config = dict(
    encoder_arch='repvgg',
    image_size=48,
    bottleneck='plain',
    encoder_activation='relu',
    encoder_depths=[2, 2, 4, 2],
    decoder_weight_standardization=True,
    init='kaiming_normal',
    epochs=14.9,
    final_lr_fraction=0.01,
    warmup_steps=900,
)
Rows from block 4 of the encoder of a small image autoencoder, named by matrix and row number. Rows with one number belong to one channel. Each number is 128 + 24 x the weight over its row's rms, rounded and kept within 0 to 255. All counts start at 0.
After each channel's rows are labels from the 100 images, of 14976, where the channel reaches its highest value: "colour at peak" is the nearest of a few named colours to the mean colour under the peak. Only what is clearly more common there than usual is listed. The data: photos of plants, animals and fungi (iNaturalist).
# c3: 3x3 conv (encoder.blocks.4.c3.weight, 256x128x3x3, each kernel summed), inputs 0-63
# c1: pointwise conv (encoder.blocks.4.c1.weight, 256x128x1x1), inputs 0-63

c3.190 [126 131 110  99 146 129  99  89 127 125 105 138 129  69 157 120 110 105  95 123 129 126 123  95 118 105 111 114  96 147 146  97 129 129  84  83 139 128 163 153 137  92 138 133 135 126  89 129 131 118 101 138 149  87 183 135 107  99  95 135 118 128 164 102]
c1.190 [139 145 166 114 136 101 139  93 128 132 163  94 145  66 163 139  97 179 120 128 106 139 135 127  93 204 124 124 128  81 123 152 123 117 114 112 124 112 177 128 136 159 144 111 161 125 108 128 109 149 135 183 109 102 139 124 135 154 105 144 152 141 135 108]
colour at peak: pink

c3.102 [105 127  94 113 120 108 101  84 112 128 111 111 114 119 123 101 112  80  82 128 119 124 127  93 122  88 109  87 104  81 101 117 107 125  91  95 106 131 127 120  96 130 129 111 132 128  96 130 129 123 116 122  89 110  97 118  96 106  98 102  93 125 109 107]
c1.102 [ 95 134 129 109 147 138 117 135 147 143 142 127 153 202 141 116  95 139  94 132 140 155 104 135 123 149 129 114 137 137 140 101 124 158 130 171 164  74 158 148 128 121 124 151 186 106 127 101 113 132 111 156 140 128  99 135 102 132 132 133 128 142 127 136]
colour at peak: pink

c3.229 [107 126 143 137 128 131 251 124 135 134 118 134 133 116 124 143 129 147 149 133 138 124 121 124 153 123 132 143 118 253 154 140 143 138 141 115 154 123 124 148 132 133 138 124  91 131 137  95 164  97 140 122 127 126  80 150 135 119 116 130 143 123  99 148]
c1.229 [125 121 128 156 151 119 148 136 134 112 128 105 149 102 110 139 145 137 115 133 133 119  97 130 145 129 143 116 147 200 120 177 129 116 128 130 111 145 103 155 146 130 156 139 116 132 135 118 158  84  87  86 102 141 117 166 134 142 124 117 152 123  79 152]
colour at peak: yellow

c3.192 [166 124 141 131 109 134  73 140 145 105 115 132  92 132 123 142 127 130 111 126 115 179 124 130 106 138 129 138 128 121 137 118 147 138 122 127 128 146 156 144 137 178 110 149 125 133 131 130  97  57 154  71  93 121 201  55 116 131 119 163 142 140 122 115]
c1.192 [ 85 145 117 132 164 139 119 117 135  90 142 132 104 144 151 170 111 152 151 146 121 136 143 161 136 104 130 154 140 122 154 115 131 102 167 139  96 126  87 107 154 156 101 103 183 154 155 147 124 101 111 109 113 134 140  70 148 151 128 106 149 147 118 148]
colour at peak: black

c3.34 [ 89 130 109 113 116 101 200  92 107 127  92 121 113 164 120 130 119 166  93 129 128 103 126 108 130  90 110 126 104 117 112 106 115 113 105 111  95 136 156 131 128 130 133 107 115 127 116 142 125 114  45 105  84 110 194 136 110 100  71  97 116 139 118 113]
c1.34 [129 114 151 124 106 105 124 145 109 133 108 117 115 144 182 149 126 146 120 125 131 113 115 160 127 101 117 153 173 106 115 116 126 142 108 127 130 139 158 137 146 116 150 113 196 130 117 165 158  83 111  80 118 162 166 114  86 132  98 129 131 132 146 135]
colour at peak: green

c3.131 [143 137 132 126 134 146 115 128 128 133 116 142 141 168 124 138 142 124 145 135 142 140 134 121 140 152 134 129  95 183 149 109 150 143 147 159 169 136 116 135 138 139 122 156 117 126 137 150 134 129 215 128 150 121 255 130 132 118 138 156 129 135 150 134]
c1.131 [131 117 143 109 133 127  86 103 153 117 168  85 125  92 103 140 119 152 158 121 125 131 106 139 123 146 132 133 141 160 126 129 160 162 133 151 138 147 142 118 138 161 129 137  47 119 147 107 111 114 119  79 103 112 221 140 109 142  90 131 150 125  99 137]
colour at peak: brown

c3.47 [124 131  90 119 148 115  73 119  97 128  83 131 139 121 117 121 121  94 121 130 155 130 128  85 130 123 109 100  13 134 125 125 126 114 109 114 135 138 125 119 111 135 123 123 137 128 104 103 116 136 137 168 133  93 169 144 120  71 100 130 107 135 139 100]
c1.47 [142 129 143 157 130 109 104 117 133 119 131 153 134  94 104 148 120 145 161 145 133 140 131 148 140 138 120 132  31  73 146 125 113 121 104 128 133 134 133 102 116  62 114 155  84 122 137  95 133 159 144 219 134  96 216 135 140 135 132 124 132  90  82 139]
colour at peak: brown

c3.11 [107 128  96 102 121 102 138  92 122 127  96 118 102 148 126 105 100 134 108 131 127 124 128  94 115  81  98  91  84  95  99  87 115 120  96 102  88 141 154 105  95 137 126 101 133 127 105 149 126 128 123 126 103  95 151 105  94 106 107 115  99 130 115 114]
c1.11 [143 128 149 137 128 131  84 123 169 122 139 160 152 130 140 116 144 173 149 121 142 103 122 133 169 153 134 133 140  71 144  92 118 173 133 128 148 177 187 137 137 152 128 129 156 138 128 186 124 119 140 135 118 135 238 136 118 129 122 134 143 176 127 100]
colour at peak: brown

c3.149 [108 129  90 113 115 104 116 105  93 128 115 107 100 121 121  93 101  90  84 128 117 131 128  92 109  93 110  83 101 120  93 115 109 113  99  99  93 125 128 109  92 156 127 107 126 129  94 136 119 127  99 128 102 109 117 110  98 114  99 108  96 130 106 112]
c1.149 [ 94 150 119 123 133 138 135 158 109 136 138 116 163 207 172 127 137 155 102 130  90 158 140 137 122 129 130 139 140 175 141 154 136 150 111 135 120  95  72 117 133 162 115 146 118 122 131 153 169 140 155 147 119 143 153 162 143 155 153 126 140 134 121 165]
colour at peak: yellow; pink

c3.189 [161 128 114 117 134 130 211 153 106 128 126 140 121  98 117 137 119  51 117 127 135 147 136 142 140 140 126 115  94 204 151 181 131 122 130 156 146 105 114 126 137 140 126 126 149 125 124  82 132 147 135 167 151 135  92 129 138  93 115 160 132 113 178 124]
c1.189 [ 95 113 122 155 132 103 136 123 136 118 117 128 150 131  81 147 150  95 170 125 151 174 160 115 119  96 171 128 106 113 143 171 144 146 126 158 122 179  90 100 119 131  92 148 112 152 136 137 155 145 104 190 127 136 159 144 122 136 157 129  90 110 126 145]
colour at peak: pink

c3.214 [ 81 134 120  85 132 116  49 136 124 128 125 137 110 121 113 130 134 151 121 129 140 129 120 121 149  95 118 131 122 164 128  94 104 132 140 130 110 164  91 119 137  98 141 111 157 128 138 231 158  83 119 126 172 147 120 118 139 127 114  85 122 107 112 120]
c1.214 [119 124 115  99 132 144 145 133 158 117 152 151 142 171 147 111 132 163 106  97 170 148 129 151  99 113 119 118 121 117 118  89 106 114 123 172 157  85 141 157 116 109 165  96 145 139 120 106 129 129 154 133 137 125 140 116 165 126 111 113 148 126 172  82]
colour at peak: pink

c3.78 [106 129 134 126 145 130  21 115 145 130 101 169 110  90 126 135 139  88 106 128 140 121 131 109 167  99 125 119 125 198 114 121 141 103 117 123 133 117 114 145 131 115 126 120  98 126 149 108 157 137  57 123 145 113  89 133 129 118 104 169 136 129  56 143]
c1.78 [139 118 146 144  91 103 114 131 139 115 182  98 155 123 112 116 125 133 109 127 120  97  86 173 123 130 153 164 183 157  76 126 110 131 125 142 125 135 111 126  93 132 108 141 145 120 115 128 126  98 104  68 111 144 140 151 108 176 146 110 124 142  97 102]
colour at peak: yellow; green

c3.244 [ 90 130 124  83 137 102 240 113 137 135  64 127 118 122 121 126 135 152 100 132 140 127 133 110 132  79 109 137  73  88 136  81 126 127 102 115 109 124 121 106 137 102 129  89 111 128 134 132 127 108  88 116 104 107 163 116 115  90  97  89 121 108 117 140]
c1.244 [ 98 119 117 120 113 104  91 145  76 155 139 109 120 162 167 111 110 124 118 123  95 118 147 125 127  90 141 138 153  88 114 139 134 146 114 144 138  88 137 105 124 145 149  96 173 135 126 139 128  70 129  96 107 177 136 126 150 136 137 153 129 105 109 129]
colour at peak: green

c3.180 [105 128 108 107 111 113 128 107 127 129 117 102  65 123 137 118 102  85 100 127  92 122 126 120 113  72 116 114 116 128 115 112 102 104 117  92  69 118 144 100 117 134 129 102 149 129 118 171 145 119  80 120  95 101 109  74 118 118 101 116 115 126  96 128]
c1.180 [144 114 116 110 147 107 134 166 142 130 140 140 114  69 147 138 143 102 154 117 137 131  82 139 168 171  99 112 142 138 130  85 136 137 154 162 124 123 157 166 140 167 129  87 127 129 138 113 126 108 121 156 151 131 168  99 100 111 147 147 133 162 129 140]
colour at peak: brown

c3.199 [ 96 125 144  88 127 122 102 118 146 128  61 113  96 119 120 148 114 185 125 128 111 126 126 111 132 102 125 150  87 109 144 118 113 120 125 116  74 123 115 113 151 102 128  95 108 127 140  95 119 113  72 116  91 101 152  99 131 109 100  85 137  96  74 130]
c1.199 [111 137 137 153 138 132 158 124  95 182 119  92 131 169 191 132  99 135 112 122 121 112 124  87 134 142 144 127 158 170 131 193 121 131 126 157 120 124  96 126 150 204 145 126 139 113 106 129 122  92 133 109  84 128  69 150 153 135 147 119 119 120 122 123]
colour at peak: yellow

c3.177 [125 129 158 135 128 109 113 160 139 127 127 140 124   0 129 157 128 124  66 128 113 117 126 161 151 131 129 145  98 126 131 142 132 120 101 128 107 124 124 124 136 193 134 115 155 130 166  77 147 114 132 111 123 143 163 129 140 110 104 122 163 110  89 143]
c1.177 [103 136 103 162 132 128 142 148 143 134 100 123 161 154 130 154 139 128  96 149 134 101 154 124  98 127 157 134 102 163 116 105 152 130 129 131 140 176  69 114 109 131 129 136 162 131 157 183 159 104 110 137 110 120 172 126 151 147 173 133 115 133 151 148]
colour at peak: pink

c3.99 [129 128 130 126 129 145   0 133 159 128 130 147 128 228 133 141 136 104 134 123 128 105 132 136 138 149 136 125 105  76 143 192 137 131 136 138 130 136 127 138 135 115 134 132 102 130 134 114 131 163 128 125 114 100 130 124 137 110 126 102 131 129 141 117]
c1.99 [130 135  98 131 132 107  80 123 126 108 136 138 121 145 141 147 133  90 119 124 175 127 121 107 151  94 100 135 162  96 160 201 137 123 137 147 147 119  99 142 154 213 139 129 113 103 121 122 150 148 129 165 143 116 163 110 158  70 102 133 136 146 131 109]
colour at peak: brown

c3.194 [113 127 121 151 138 149 109 119 144 131 139 119 118 115 151 138 117 150 119 133 140 165 118 120 136 143 148 143 148 190 120 152 134 159 127 126 137 118 129 137 122  83 151 137 120 127 144  60 138 117 212 104 148 130  76 133 158 151 155 115 117 106  91 112]
c1.194 [ 97 169 107 157 119 138 114 101 135 150 163 110 118 156 157 139 121 164 113 134 106 127 116 122  95 138 178 134 113 158 141 168 149 134 148 162  99 143 146 118  85 120 125 138 148 136 111 132 167  81 158 128 149 122 153 141 142 141 154 110 136 161  94  86]
colour at peak: yellow

c3.116 [ 95 132 137 162 136 135 218 111 134 127 110 153 158 203 161 151 148 148 107 132 147 108 126 117 142 131 133 146 117 142 135 198 130 130 138 167 153 144 111 120 139 134 130 135 114 138 133 161 143 129  94 122 134 133 114 169 145  86  96 112 124 131 143 131]
c1.116 [106 141 164 131 122 103 190 142 122 129 119 118 125 115 152 133 122 115  89 140 127 151 148 152 141 136 109 113 146 157 118 152  89 137 104 147 135 136 107 124 112 108 131 123 203 135 133 205 142 118  80 129 114 115 134 115 146 118  97 143 133 124 100 175]
colour at peak: green

c3.9 [123 128  96 100 138 118 140 103 104 125  96 118 117 125 127 107 108  63  94 127 137 115 125  77 113  89 109 107  78 106 128  91 106 135  95 101 129 128 184 114 109  78 130 106 121 129 110 186 145 136 143 136 123  90 150 110 112  92 100 111 109 136 137 110]
c1.9 [119 129 116 157 116 122 115 124 135 137 128 157 142  86  91 135 148 109 152 121 163 109 151 155 173 135 123 156 114  94 144 114 140 148 143 112 137 163 184 147 109 112 102 142 131 120 160 164 148 158 114 142 146 118 199 128  99 130 106 105  90 183 103 112]
colour at peak: brown

c3.142 [142 126 117 149 119 147  94 147 132 133 166 139 123 193 125 133 127  91 174 130 119 127 135 171 138 163 152 122 157 180 137 152 139 121 169 149 136 127 104 137 127 168 123 158 142 129 142  91 124 148 136 148 156 142 125 123 165 151 152 161 111 140 158 132]
c1.142 [116 130 138 132 130 154 106 123 121 119 125 119 111  68 101 134 140 111 125 125 132 134 127 123 132 123 120 144 117 126 135 114  93  94 118 112  98 152 100  72 122  82 128 110  97 122 124 152 141 141 111 141 155  98 199 135 161 141 150 141 147 172 122 111]
colour at peak: brown