From a checkpoint of a small image autoencoder: batches of 128.
Rows from block 9 of the encoder, named by matrix and row number. Each number is 128 + 32 x the weight over its row's rms, rounded and kept within 0 to 255. All counts start at 0. Numbers have three digits each. After the name is the row's rms in percent of the matrix's.
# c3: 3x3 conv (encoder.blocks.9.c3.weight, 512x512x3x3), inputs 208-211, a 3x3 kernel for each
c3.262 047:118119148120125126128117133118127130137130148136140127143121096191254099113063098109125133126138166094141128
c3.263 076:111123115108099047104088090113121133113117099117120108044104062044035034029025046126121119117119096117135113
c3.264 094:158167168173171163164152171156146151141146145142133141255255255255169194216148227129141128131136131137144150
c3.265 062:154153138159128138141143129127107106125136120119129110190219194184217150138147142137127135110106128135145140
c3.266 039:154167170153149184163168183138145137152134163168140171092142083098124123142147131110134134130135100143134147
c3.267 051:107106100100104090090098110113143115118108109135113115119108133091106091085020093110116128111111123120147128
c3.268 103:112099094104104102099092104127099112125148107116106125175126117082116084115128115107107103092158109126144119
c3.269 043:102106114124131121121132153134113113099106098125135125168225165126213139160140135099113100114133105136136112
c3.270 054:101122129116119114111108120126133133110117141109123124017021032000049047025000045120132127124119121121135116
c3.271 033:128125149113146191147110153136136145116134160121143125155196215193171228187202197103110128137097090114098121
c3.272 491:091091093090087092089089090105104101104104102102104102080082081079078083080083084099099101099094099101097101
c3.273 158:112126111120123114109116112098112105107112114102108106082097080119098107091097086117128118122129110111122110
c3.274 064:145150136121148140138133143130126166126111139134135145154168112091153135138150137112110112082131135107128131
c3.275 072:129133166129151167133144149144170170146153153137159144121088101119178115097035069138137146131138157132145131
c3.276 088:134137134114149139123126142123123128122107107110118122141156133134172140120129146124131128117146138128133126
c3.277 056:102116107116098115124112109142136152125136128144111123147164177186219132155136144143104098115118131128110118
c3.278 052:152112130119149138130113130156135130115126100122148149070067048058150082081062076140129132113117132118128121
c3.279 055:139119110093120095121121110121118120131110122122122119000049056040173039026002064120120136114131133126107121
c3.280 047:138152137118093112149151099135125130117132111130106112176193200132215097161155213145120143126125134142125135
c3.281 102:131147145100104108115107118104126126122097110100094102089086083063056088116061089126118155131147134116109126
c3.282 055:147139124119115125157171144135124122153137127147141134172205151134185102182177148122116133141132113137144124
c3.283 084:101101104120118123135121124123130144132135142129124129136164141165184172166175181129121103129114107116110110
c3.284 035:130153133155124150149145171120136118133126122155135139153136172171152175183180155140139112134105125124137127
c3.285 096:072085092080090076102091105112086111102119103110105108112096071076048022074100068125108107111080120143124123
c3.286 055:114136119140114122129119103141127138142119140142118140154157139177185102123103122152136129138113135134148137
c3.287 059:118130122131125122093108098132153133129142141145142159156167145171093162112078142117137139128126120123125130
c3.288 037:105079112124103100112144117138160151125125096134122133029022082074172043052036097112119140140132146123147117
c3.289 360:078077077059070060051055056109110111101098106095093099035041044024034037023020041095093093087090088086088087
c3.290 057:136121128131105108113129124118105116133114093122121122088098102160166144127109122113111122128124136123116137
c3.291 046:117109119110117124119121126137134127138116114124131125127139156123032193154221160132128112122106106137105109
c3.292 031:127094114111146108117116125136086142099138101107105141088065074034141040079066107115136100115137104092117119
c3.293 200:129111133080075104122132140155155160141135142141149141020003026000000000027018034124121125117135122126134129
c3.294 043:139127146103117082100100106154135151170136133118128145046053044000155064036014107126139112128113113119120125
c3.295 052:125125123132115119143136125123134121137129131145184165080092094094155077107109084120116121131090103131165143
c3.296 067:140144127121109116134126117151152153142136128141125135117139101062137000061128084131134134116122118124144137
c3.297 068:097091092100098084112091110115104106103122094100107105048030062025146000086066052122130122131109144135125123
c3.298 130:093082093079059087085075087093099103097066084088079088076065085054002066066067079118115122129115126113110114
c3.299 054:114092105094098125091104119119104136127103157124106133052083097130153084101025073119126107134108116138114120
c3.300 073:127115128136123151098105136125146123123157141112149125137112138211241243163119150103097117109111121102100108
c3.301 041:142153133129152130133131149141125140164149132141106139214239190068112185177222199120108107132128134125118105
c3.302 059:127142158152158148145149140119146118118132124130127136191179199190081203182220186109118133122126119135109114
c3.303 049:122133143104088133127082100137134144144168151134138138140181161190255106169123166135133146101112148120106130
c3.304 053:149148159142161155166151176129120111114109138111114132237245202241095211232255218110106126122105113117114132
c3.305 045:089112092136099122107122112130136133124104147121142144098115086157126132123122118121134132126108138143157150
c3.306 100:157160172143164160149156157133132137126108125117123116220255255211255240172155226143145138136146148135139146
c3.307 045:104090122114105130114123133130149138132117128154146183116131100136063113148182124138110127120098137135133123
c3.308 044:110095126077133126126109104131126120087114120122123129135107119055181066091059112148122140106098106141139136
c3.309 098:093102098088130103094126110108120119129107114107114103077046074072204039054021056099102131114120127123121131
c3.310 053:132149145130129136128151126142157160145117144119148132124151149222149210189255187105125125112092126099113121
c3.311 031:133095110124107089115121129131122134127155108119093085095077120042148017081082113137119126155116091141112119
c3.312 218:056087099063064103080076102094111108099106111097104107058077083058086081076068093095106109107085104098094108
c3.313 090:125122116130132122124126124134129117108156101118098107122154166157188161123104140139137141099144127130138128
c3.314 053:111102124116102108084098085161132140131117120115110109039018089096110092076040086130138124127117136110130131
c3.315 193:059056068061046058064061067097089099108093092101100094079077103093084091092096103105095105104089096101101101
c3.316 062:094118097103092098096116102134128129125156127118116109127186132136113160145144179146142142117128130140121131
c3.317 070:136128107106116091110120094091098117120124128101111130056142087088123141081195096124138127128132091110116099
c3.318 130:128115127135144137146142137118122115115128111109116115079106087103151112100099087117120124127122123105130119
c3.319 063:128111134147156175141146153098095111106112156104112136228205147160139121089128092127096124077119098128136124
c3.320 094:135125141138120130136139145142146135123110130132144155148122150155212123140085131127144131135167137132146123
c3.321 050:142163156146151167145146155117119125127116139133128124193203194255201197191215197124133136113103126144120112
c3.322 073:137159149155159147119136113136151139125139130144118128222225221240255192224150152104111109122125118121126144
c3.323 081:112138141092089124090096129120134130111137128102118111117255208083192221114186186135147132118098113140142119
c3.324 089:074096091073069064087096084110096107100095092125112113123161139165198120137179161105119103107105106106113108
c3.325 075:127136104110078102106120117125112133132110129151136160181192172121151141144187139126122125116084112139118141
c3.326 089:165167162165154156152141146139155130127141123143127133222194212210182197203195213130142139140140136142124130
c3.327 068:130114112104087122113135111146132145171149149145150144168172146114155133099179152145135146121099151131146139
c3.328 074:122140129124139158138136121130120131130139139128126132171151173156170226210255195110108123127137105117099123
c3.329 045:115105108107117105131109111110094094117092108126094129230191207200205198199173183111131115117135118144119132
c3.330 077:106110100120114107096089087102109101112106082098093079204241181212184217137162163094103097100077090086094103
c3.331 077:152140132125121127136132124138139119132113125130127126160150176173163185141178168138134129127119130119127126
c3.332 051:098097095100088095109086083141133119119099109116116115111093113122132113102086132106103101134088114141125112
c3.333 036:147108142111159112125144133141099113145152104105107100139095099027140071107081089114093109163139133114146118
c3.334 057:148156143159145132132129143163157154161137147160144170249227140228172116154155118109116119118126119133139130
c3.335 059:123139121103106118110106121145122137139157143131101139151179163024132104138197156106098108111105116109105113
c3.336 059:149149156144146152145148121129140138110122139114123114177196169233159219200241186124134114125114127133129117
c3.337 048:168180164139157166141125116152125167130115128127127145136136119155097133125136134123118125116121096118113115
c3.338 039:120105098116107103120097098119109107134073124133113107146114166118230098143119115116103135119134114118138142
c3.339 091:132135148126115139156133160141108135100063112134091130141132167089127130144153197138117138131124133135118142
c3.340 039:108092100067112065107081099130086122104129088129072109059034070000167051068016076097098105129122099121122132
c3.341 117:096092102097089106102087105093088090090095092085090081093096095093102092103101095086080092079086090089084096
c3.342 035:152143110120136109080095099097120106113119116138109128200169172174201164141178208147141101092122118149080112
c3.343 049:160179135121105130131158137143169132158164173158154154170240180154135204182186147092099114115086097126127125
c3.344 052:177192167157135162162151155146154173138139170147159162143151139210137164183230170125127117102105106126117120
c3.345 068:136137121118131106122109133126116106106112109103101100158159133113238103147152147130118134127142123108125126
c3.346 191:101097098104103105099101104101094093102097092100097098064065061088083081082080072093088094089096095088092091
c3.347 167:100100087099070095083084076108098093081072088089089092080103071148104115113082106109103106105064101113103106
c3.348 064:137141133122123137115123118108118110116114111104124103190226191146175213178217181111133116114103104094122097
c3.349 043:095096111094130115108100105129107092111118109135093077098060066020136055046000015125101104107114109112133111
c3.350 121:132145129129130150124123129145139139134194146138095138094117112067177110122155132161152131132166126125110129
c3.351 086:136118127126125126132120141141145128131127111137127120183171191171167192188176202123114120123115125132126123
c3.352 051:117116118141139130122120132155157127143140142140113109118107120223206150159158108103108125109120126110101115
c3.353 050:105118120087124116102121099140111131115130113132118125085076085027129063053026053133110133114124124121126111
c3.354 054:138134121128093119124116119120113141138169132111084119192244202240142179152230172129116119124103098125119129
c3.355 090:142140139128129133124128130112106118107105120127108111183170195169191176186181200137131136119124136134126137
c3.356 112:119108119104093100112093113111105102091088097088087102127117106119093096118111117107100102085083092091078093
c3.357 042:129155147123105129140154158120132108107086135140107127161208176138196155157141138124101110106110141140123140
c3.358 141:115097103111082093111092094116114102109087078113092080121092093115146102122078094127120126127080124128114122
c3.359 038:125145148132113145154151152123112106120093127102108165162172182190205227206233190116118124118139115104121128
c3.360 046:159168157161160112144126124147173149132127120160117123187205169230202170154132149119125128107101099117119113
c3.361 044:118128128109116118106107135120113100098125124102095091208224199227151195234219213114111123110123134111122109
c3.362 058:117107102094088066102091076113092110125096062120113100127111062067216000109078112123102113128087132121118130
c3.363 115:122114118114113113114120114104107097112100101088094099074074078072074086080082077101103100099097100096095101
c3.364 125:100099107101088106117101117125104122113079093126106122125107131115085101116107151103087101095069121114102106
c3.365 048:098105119120090100103087110090121110116128106109106114154160144147143135113162094112135122113110106124125108
c3.366 150:100097102100086094096095102102097098099107092084090085087086088094099096098100105090089092093092093077095083
c3.367 052:137133113110124108118131112136122102116110113111115101138200161167217174181184162135135137128111125118145130
c3.368 096:131140135137128131115101109132130125118105098140113112085062059104117139131092163129118122113110132101116094
c3.369 112:163137153147153116145144139128114108140087123129134132140157139089161053133116121110126122119130139118119128
c3.370 049:103118090101127110102108086131104115110114098094093097135144110163226175167135129125128106133113121121128112
c3.371 130:110106104113105107099099103100107101097095097096096096102100103107106110106113106093091100085084089078088095
c3.372 043:106098112081124121108107109119095105135136116134123138023000023000168043006000009140134129104132133116125128
c3.373 041:127104119117112111130094098151138131105135110142121137065108143086219094087083093106112117112107105110137118
c3.374 249:101100101104098103103101105104101098097094093097095096082081081078077081075078076098093091090076092087081088
c3.375 041:114120125131129112120119138123137139139118101106113121204197178177134220186210226110111118101103091122103104
c3.376 050:119128148150133160139137135131133147155144137151130129128122147177124133142133138114129135143115131150125130
c3.377 040:113119139140090126130147115136140148132110143162191174127147137194140184125168163104130109123103103137165128
c3.378 041:149161133117118148135150112107129113115111105129101107194197187055161122199164185114099134121102102140100129
c3.379 068:115096103108108122093105097141124113125132117111116119195168194186170173152175185118107098127115123128113115
c3.380 058:094135116087155116089111083102120123099107131117097107136178108062206096140107128090117121099133112123119109
c3.381 035:093139121091070108123132116120112141143121122115142113159148180226104195196159159153117134105078119124121103
c3.382 084:112124131127107108113113127127117125110110141120131136147098123159010047079014050109126116135111141122128128
c3.383 064:134145134133129122116113122108113118118111112103103102167145164165171161183214198118127127131124111113106106
c3.384 068:132135154120149159130129149121123133106112143124122118224225190245112251203223207091124110106133101114101111
c3.385 040:128124125129103147123118139117139144113123151112105123168124141187181180174224167111110134124105131151130129
c3.386 471:087083085088087087091091090102099099104101103105103104083085086085086086086089089103099102098098101101099101
c3.387 105:101095114077063098088101089114116124107083105106081098104070098046106071099082105137138141124108148130131121
c3.388 075:146165118137124127134137138135123123126156154135116107188255187107138153175171162107118115135134114116108113
c3.389 042:118105113097129118109114104126123138108109116094093121141108108067118124134129128107100111119136106087106103
c3.390 127:097102100083092111106107105128130130116111126124108116121099129152072148129106136117120127121121133136129132
c3.391 063:125132132107100113121122108157147150139168156147113141155165180097091122156198168122141130140123118115121112
c3.392 095:131142134123121115114105113105122105113106095109123103130174169124152176153137172129120123119122125136127130
c3.393 037:116114115117115118136143155129092086108087097114099118124144120086142129148117152146135121110167126109126136
c3.394 042:130152147131146111129122133115123097118124122117100110191195210139153175120155182113115118088115122102126101
c3.395 049:118122126120127131122128155132117135130139129109132125176196199249226170204183221129106123119133140121130132
c3.396 042:085088095109112080098076074120105116114129095134101095090137129075168085093081096125127119124119121142136137
c3.397 050:139143170115173161135140149125132137087122118127138122235225146175099112182194138111111124109117115103110141
c3.398 063:147131145157139135137140142123119109126129117133120124229192174255132182218211166107122107128104123110089109
c3.399 038:160154138154106176161137126109140119139135144136134108229255235239181216217206189142136131122132120144127132
c3.400 052:120123130143127132128123130134139137136125134144118124118140161139129193138145169100104122130123110116136133
c3.401 094:132145158107105154142125151127134145114111139136135136127117147120104124160161126110102113105111112125125112
c3.402 073:121141125108130109122120130106129129113111135103130117000018010011060042038035058129121121138135128120123132
c3.403 087:132101130147145138123113134126113141138111127112134164160082112159227172123093111122091109136120135112126120
c3.404 041:132129116082117135131121127121125137115104120130118130022064063000175043060000065137138130149118127136143112
c3.405 034:139149119145098146127124128125181109148107129149144124150184183178168198205183197158107139123085124151116108
c3.406 172:088080084087082081088088096105101104105103096096098100126118125117112117119118117105104107097091103102102111
c3.407 081:122120124082100118098097088129117118127133112131085097091055098017104076072028056132133145120091135142134156
c3.408 037:123149146093109155081099114115148112132139133166141119174188186167099197185184162118106131109104117120102112
c3.409 069:136144145131133137151158139139147131120131137135129123147163171161195146141140163128125126127121137120122124
c3.410 042:109119111144142137160145153122087102133101090125102118224218224151141215218215236086118126120129089107116111
c3.411 129:084072086081096105090101094099093113108080113104108123039035066070140097060099072127118119131106116126132114
c3.412 094:133124135117129144126116134109100109090088096088080090152116122123080140165106163152142149141121143148134140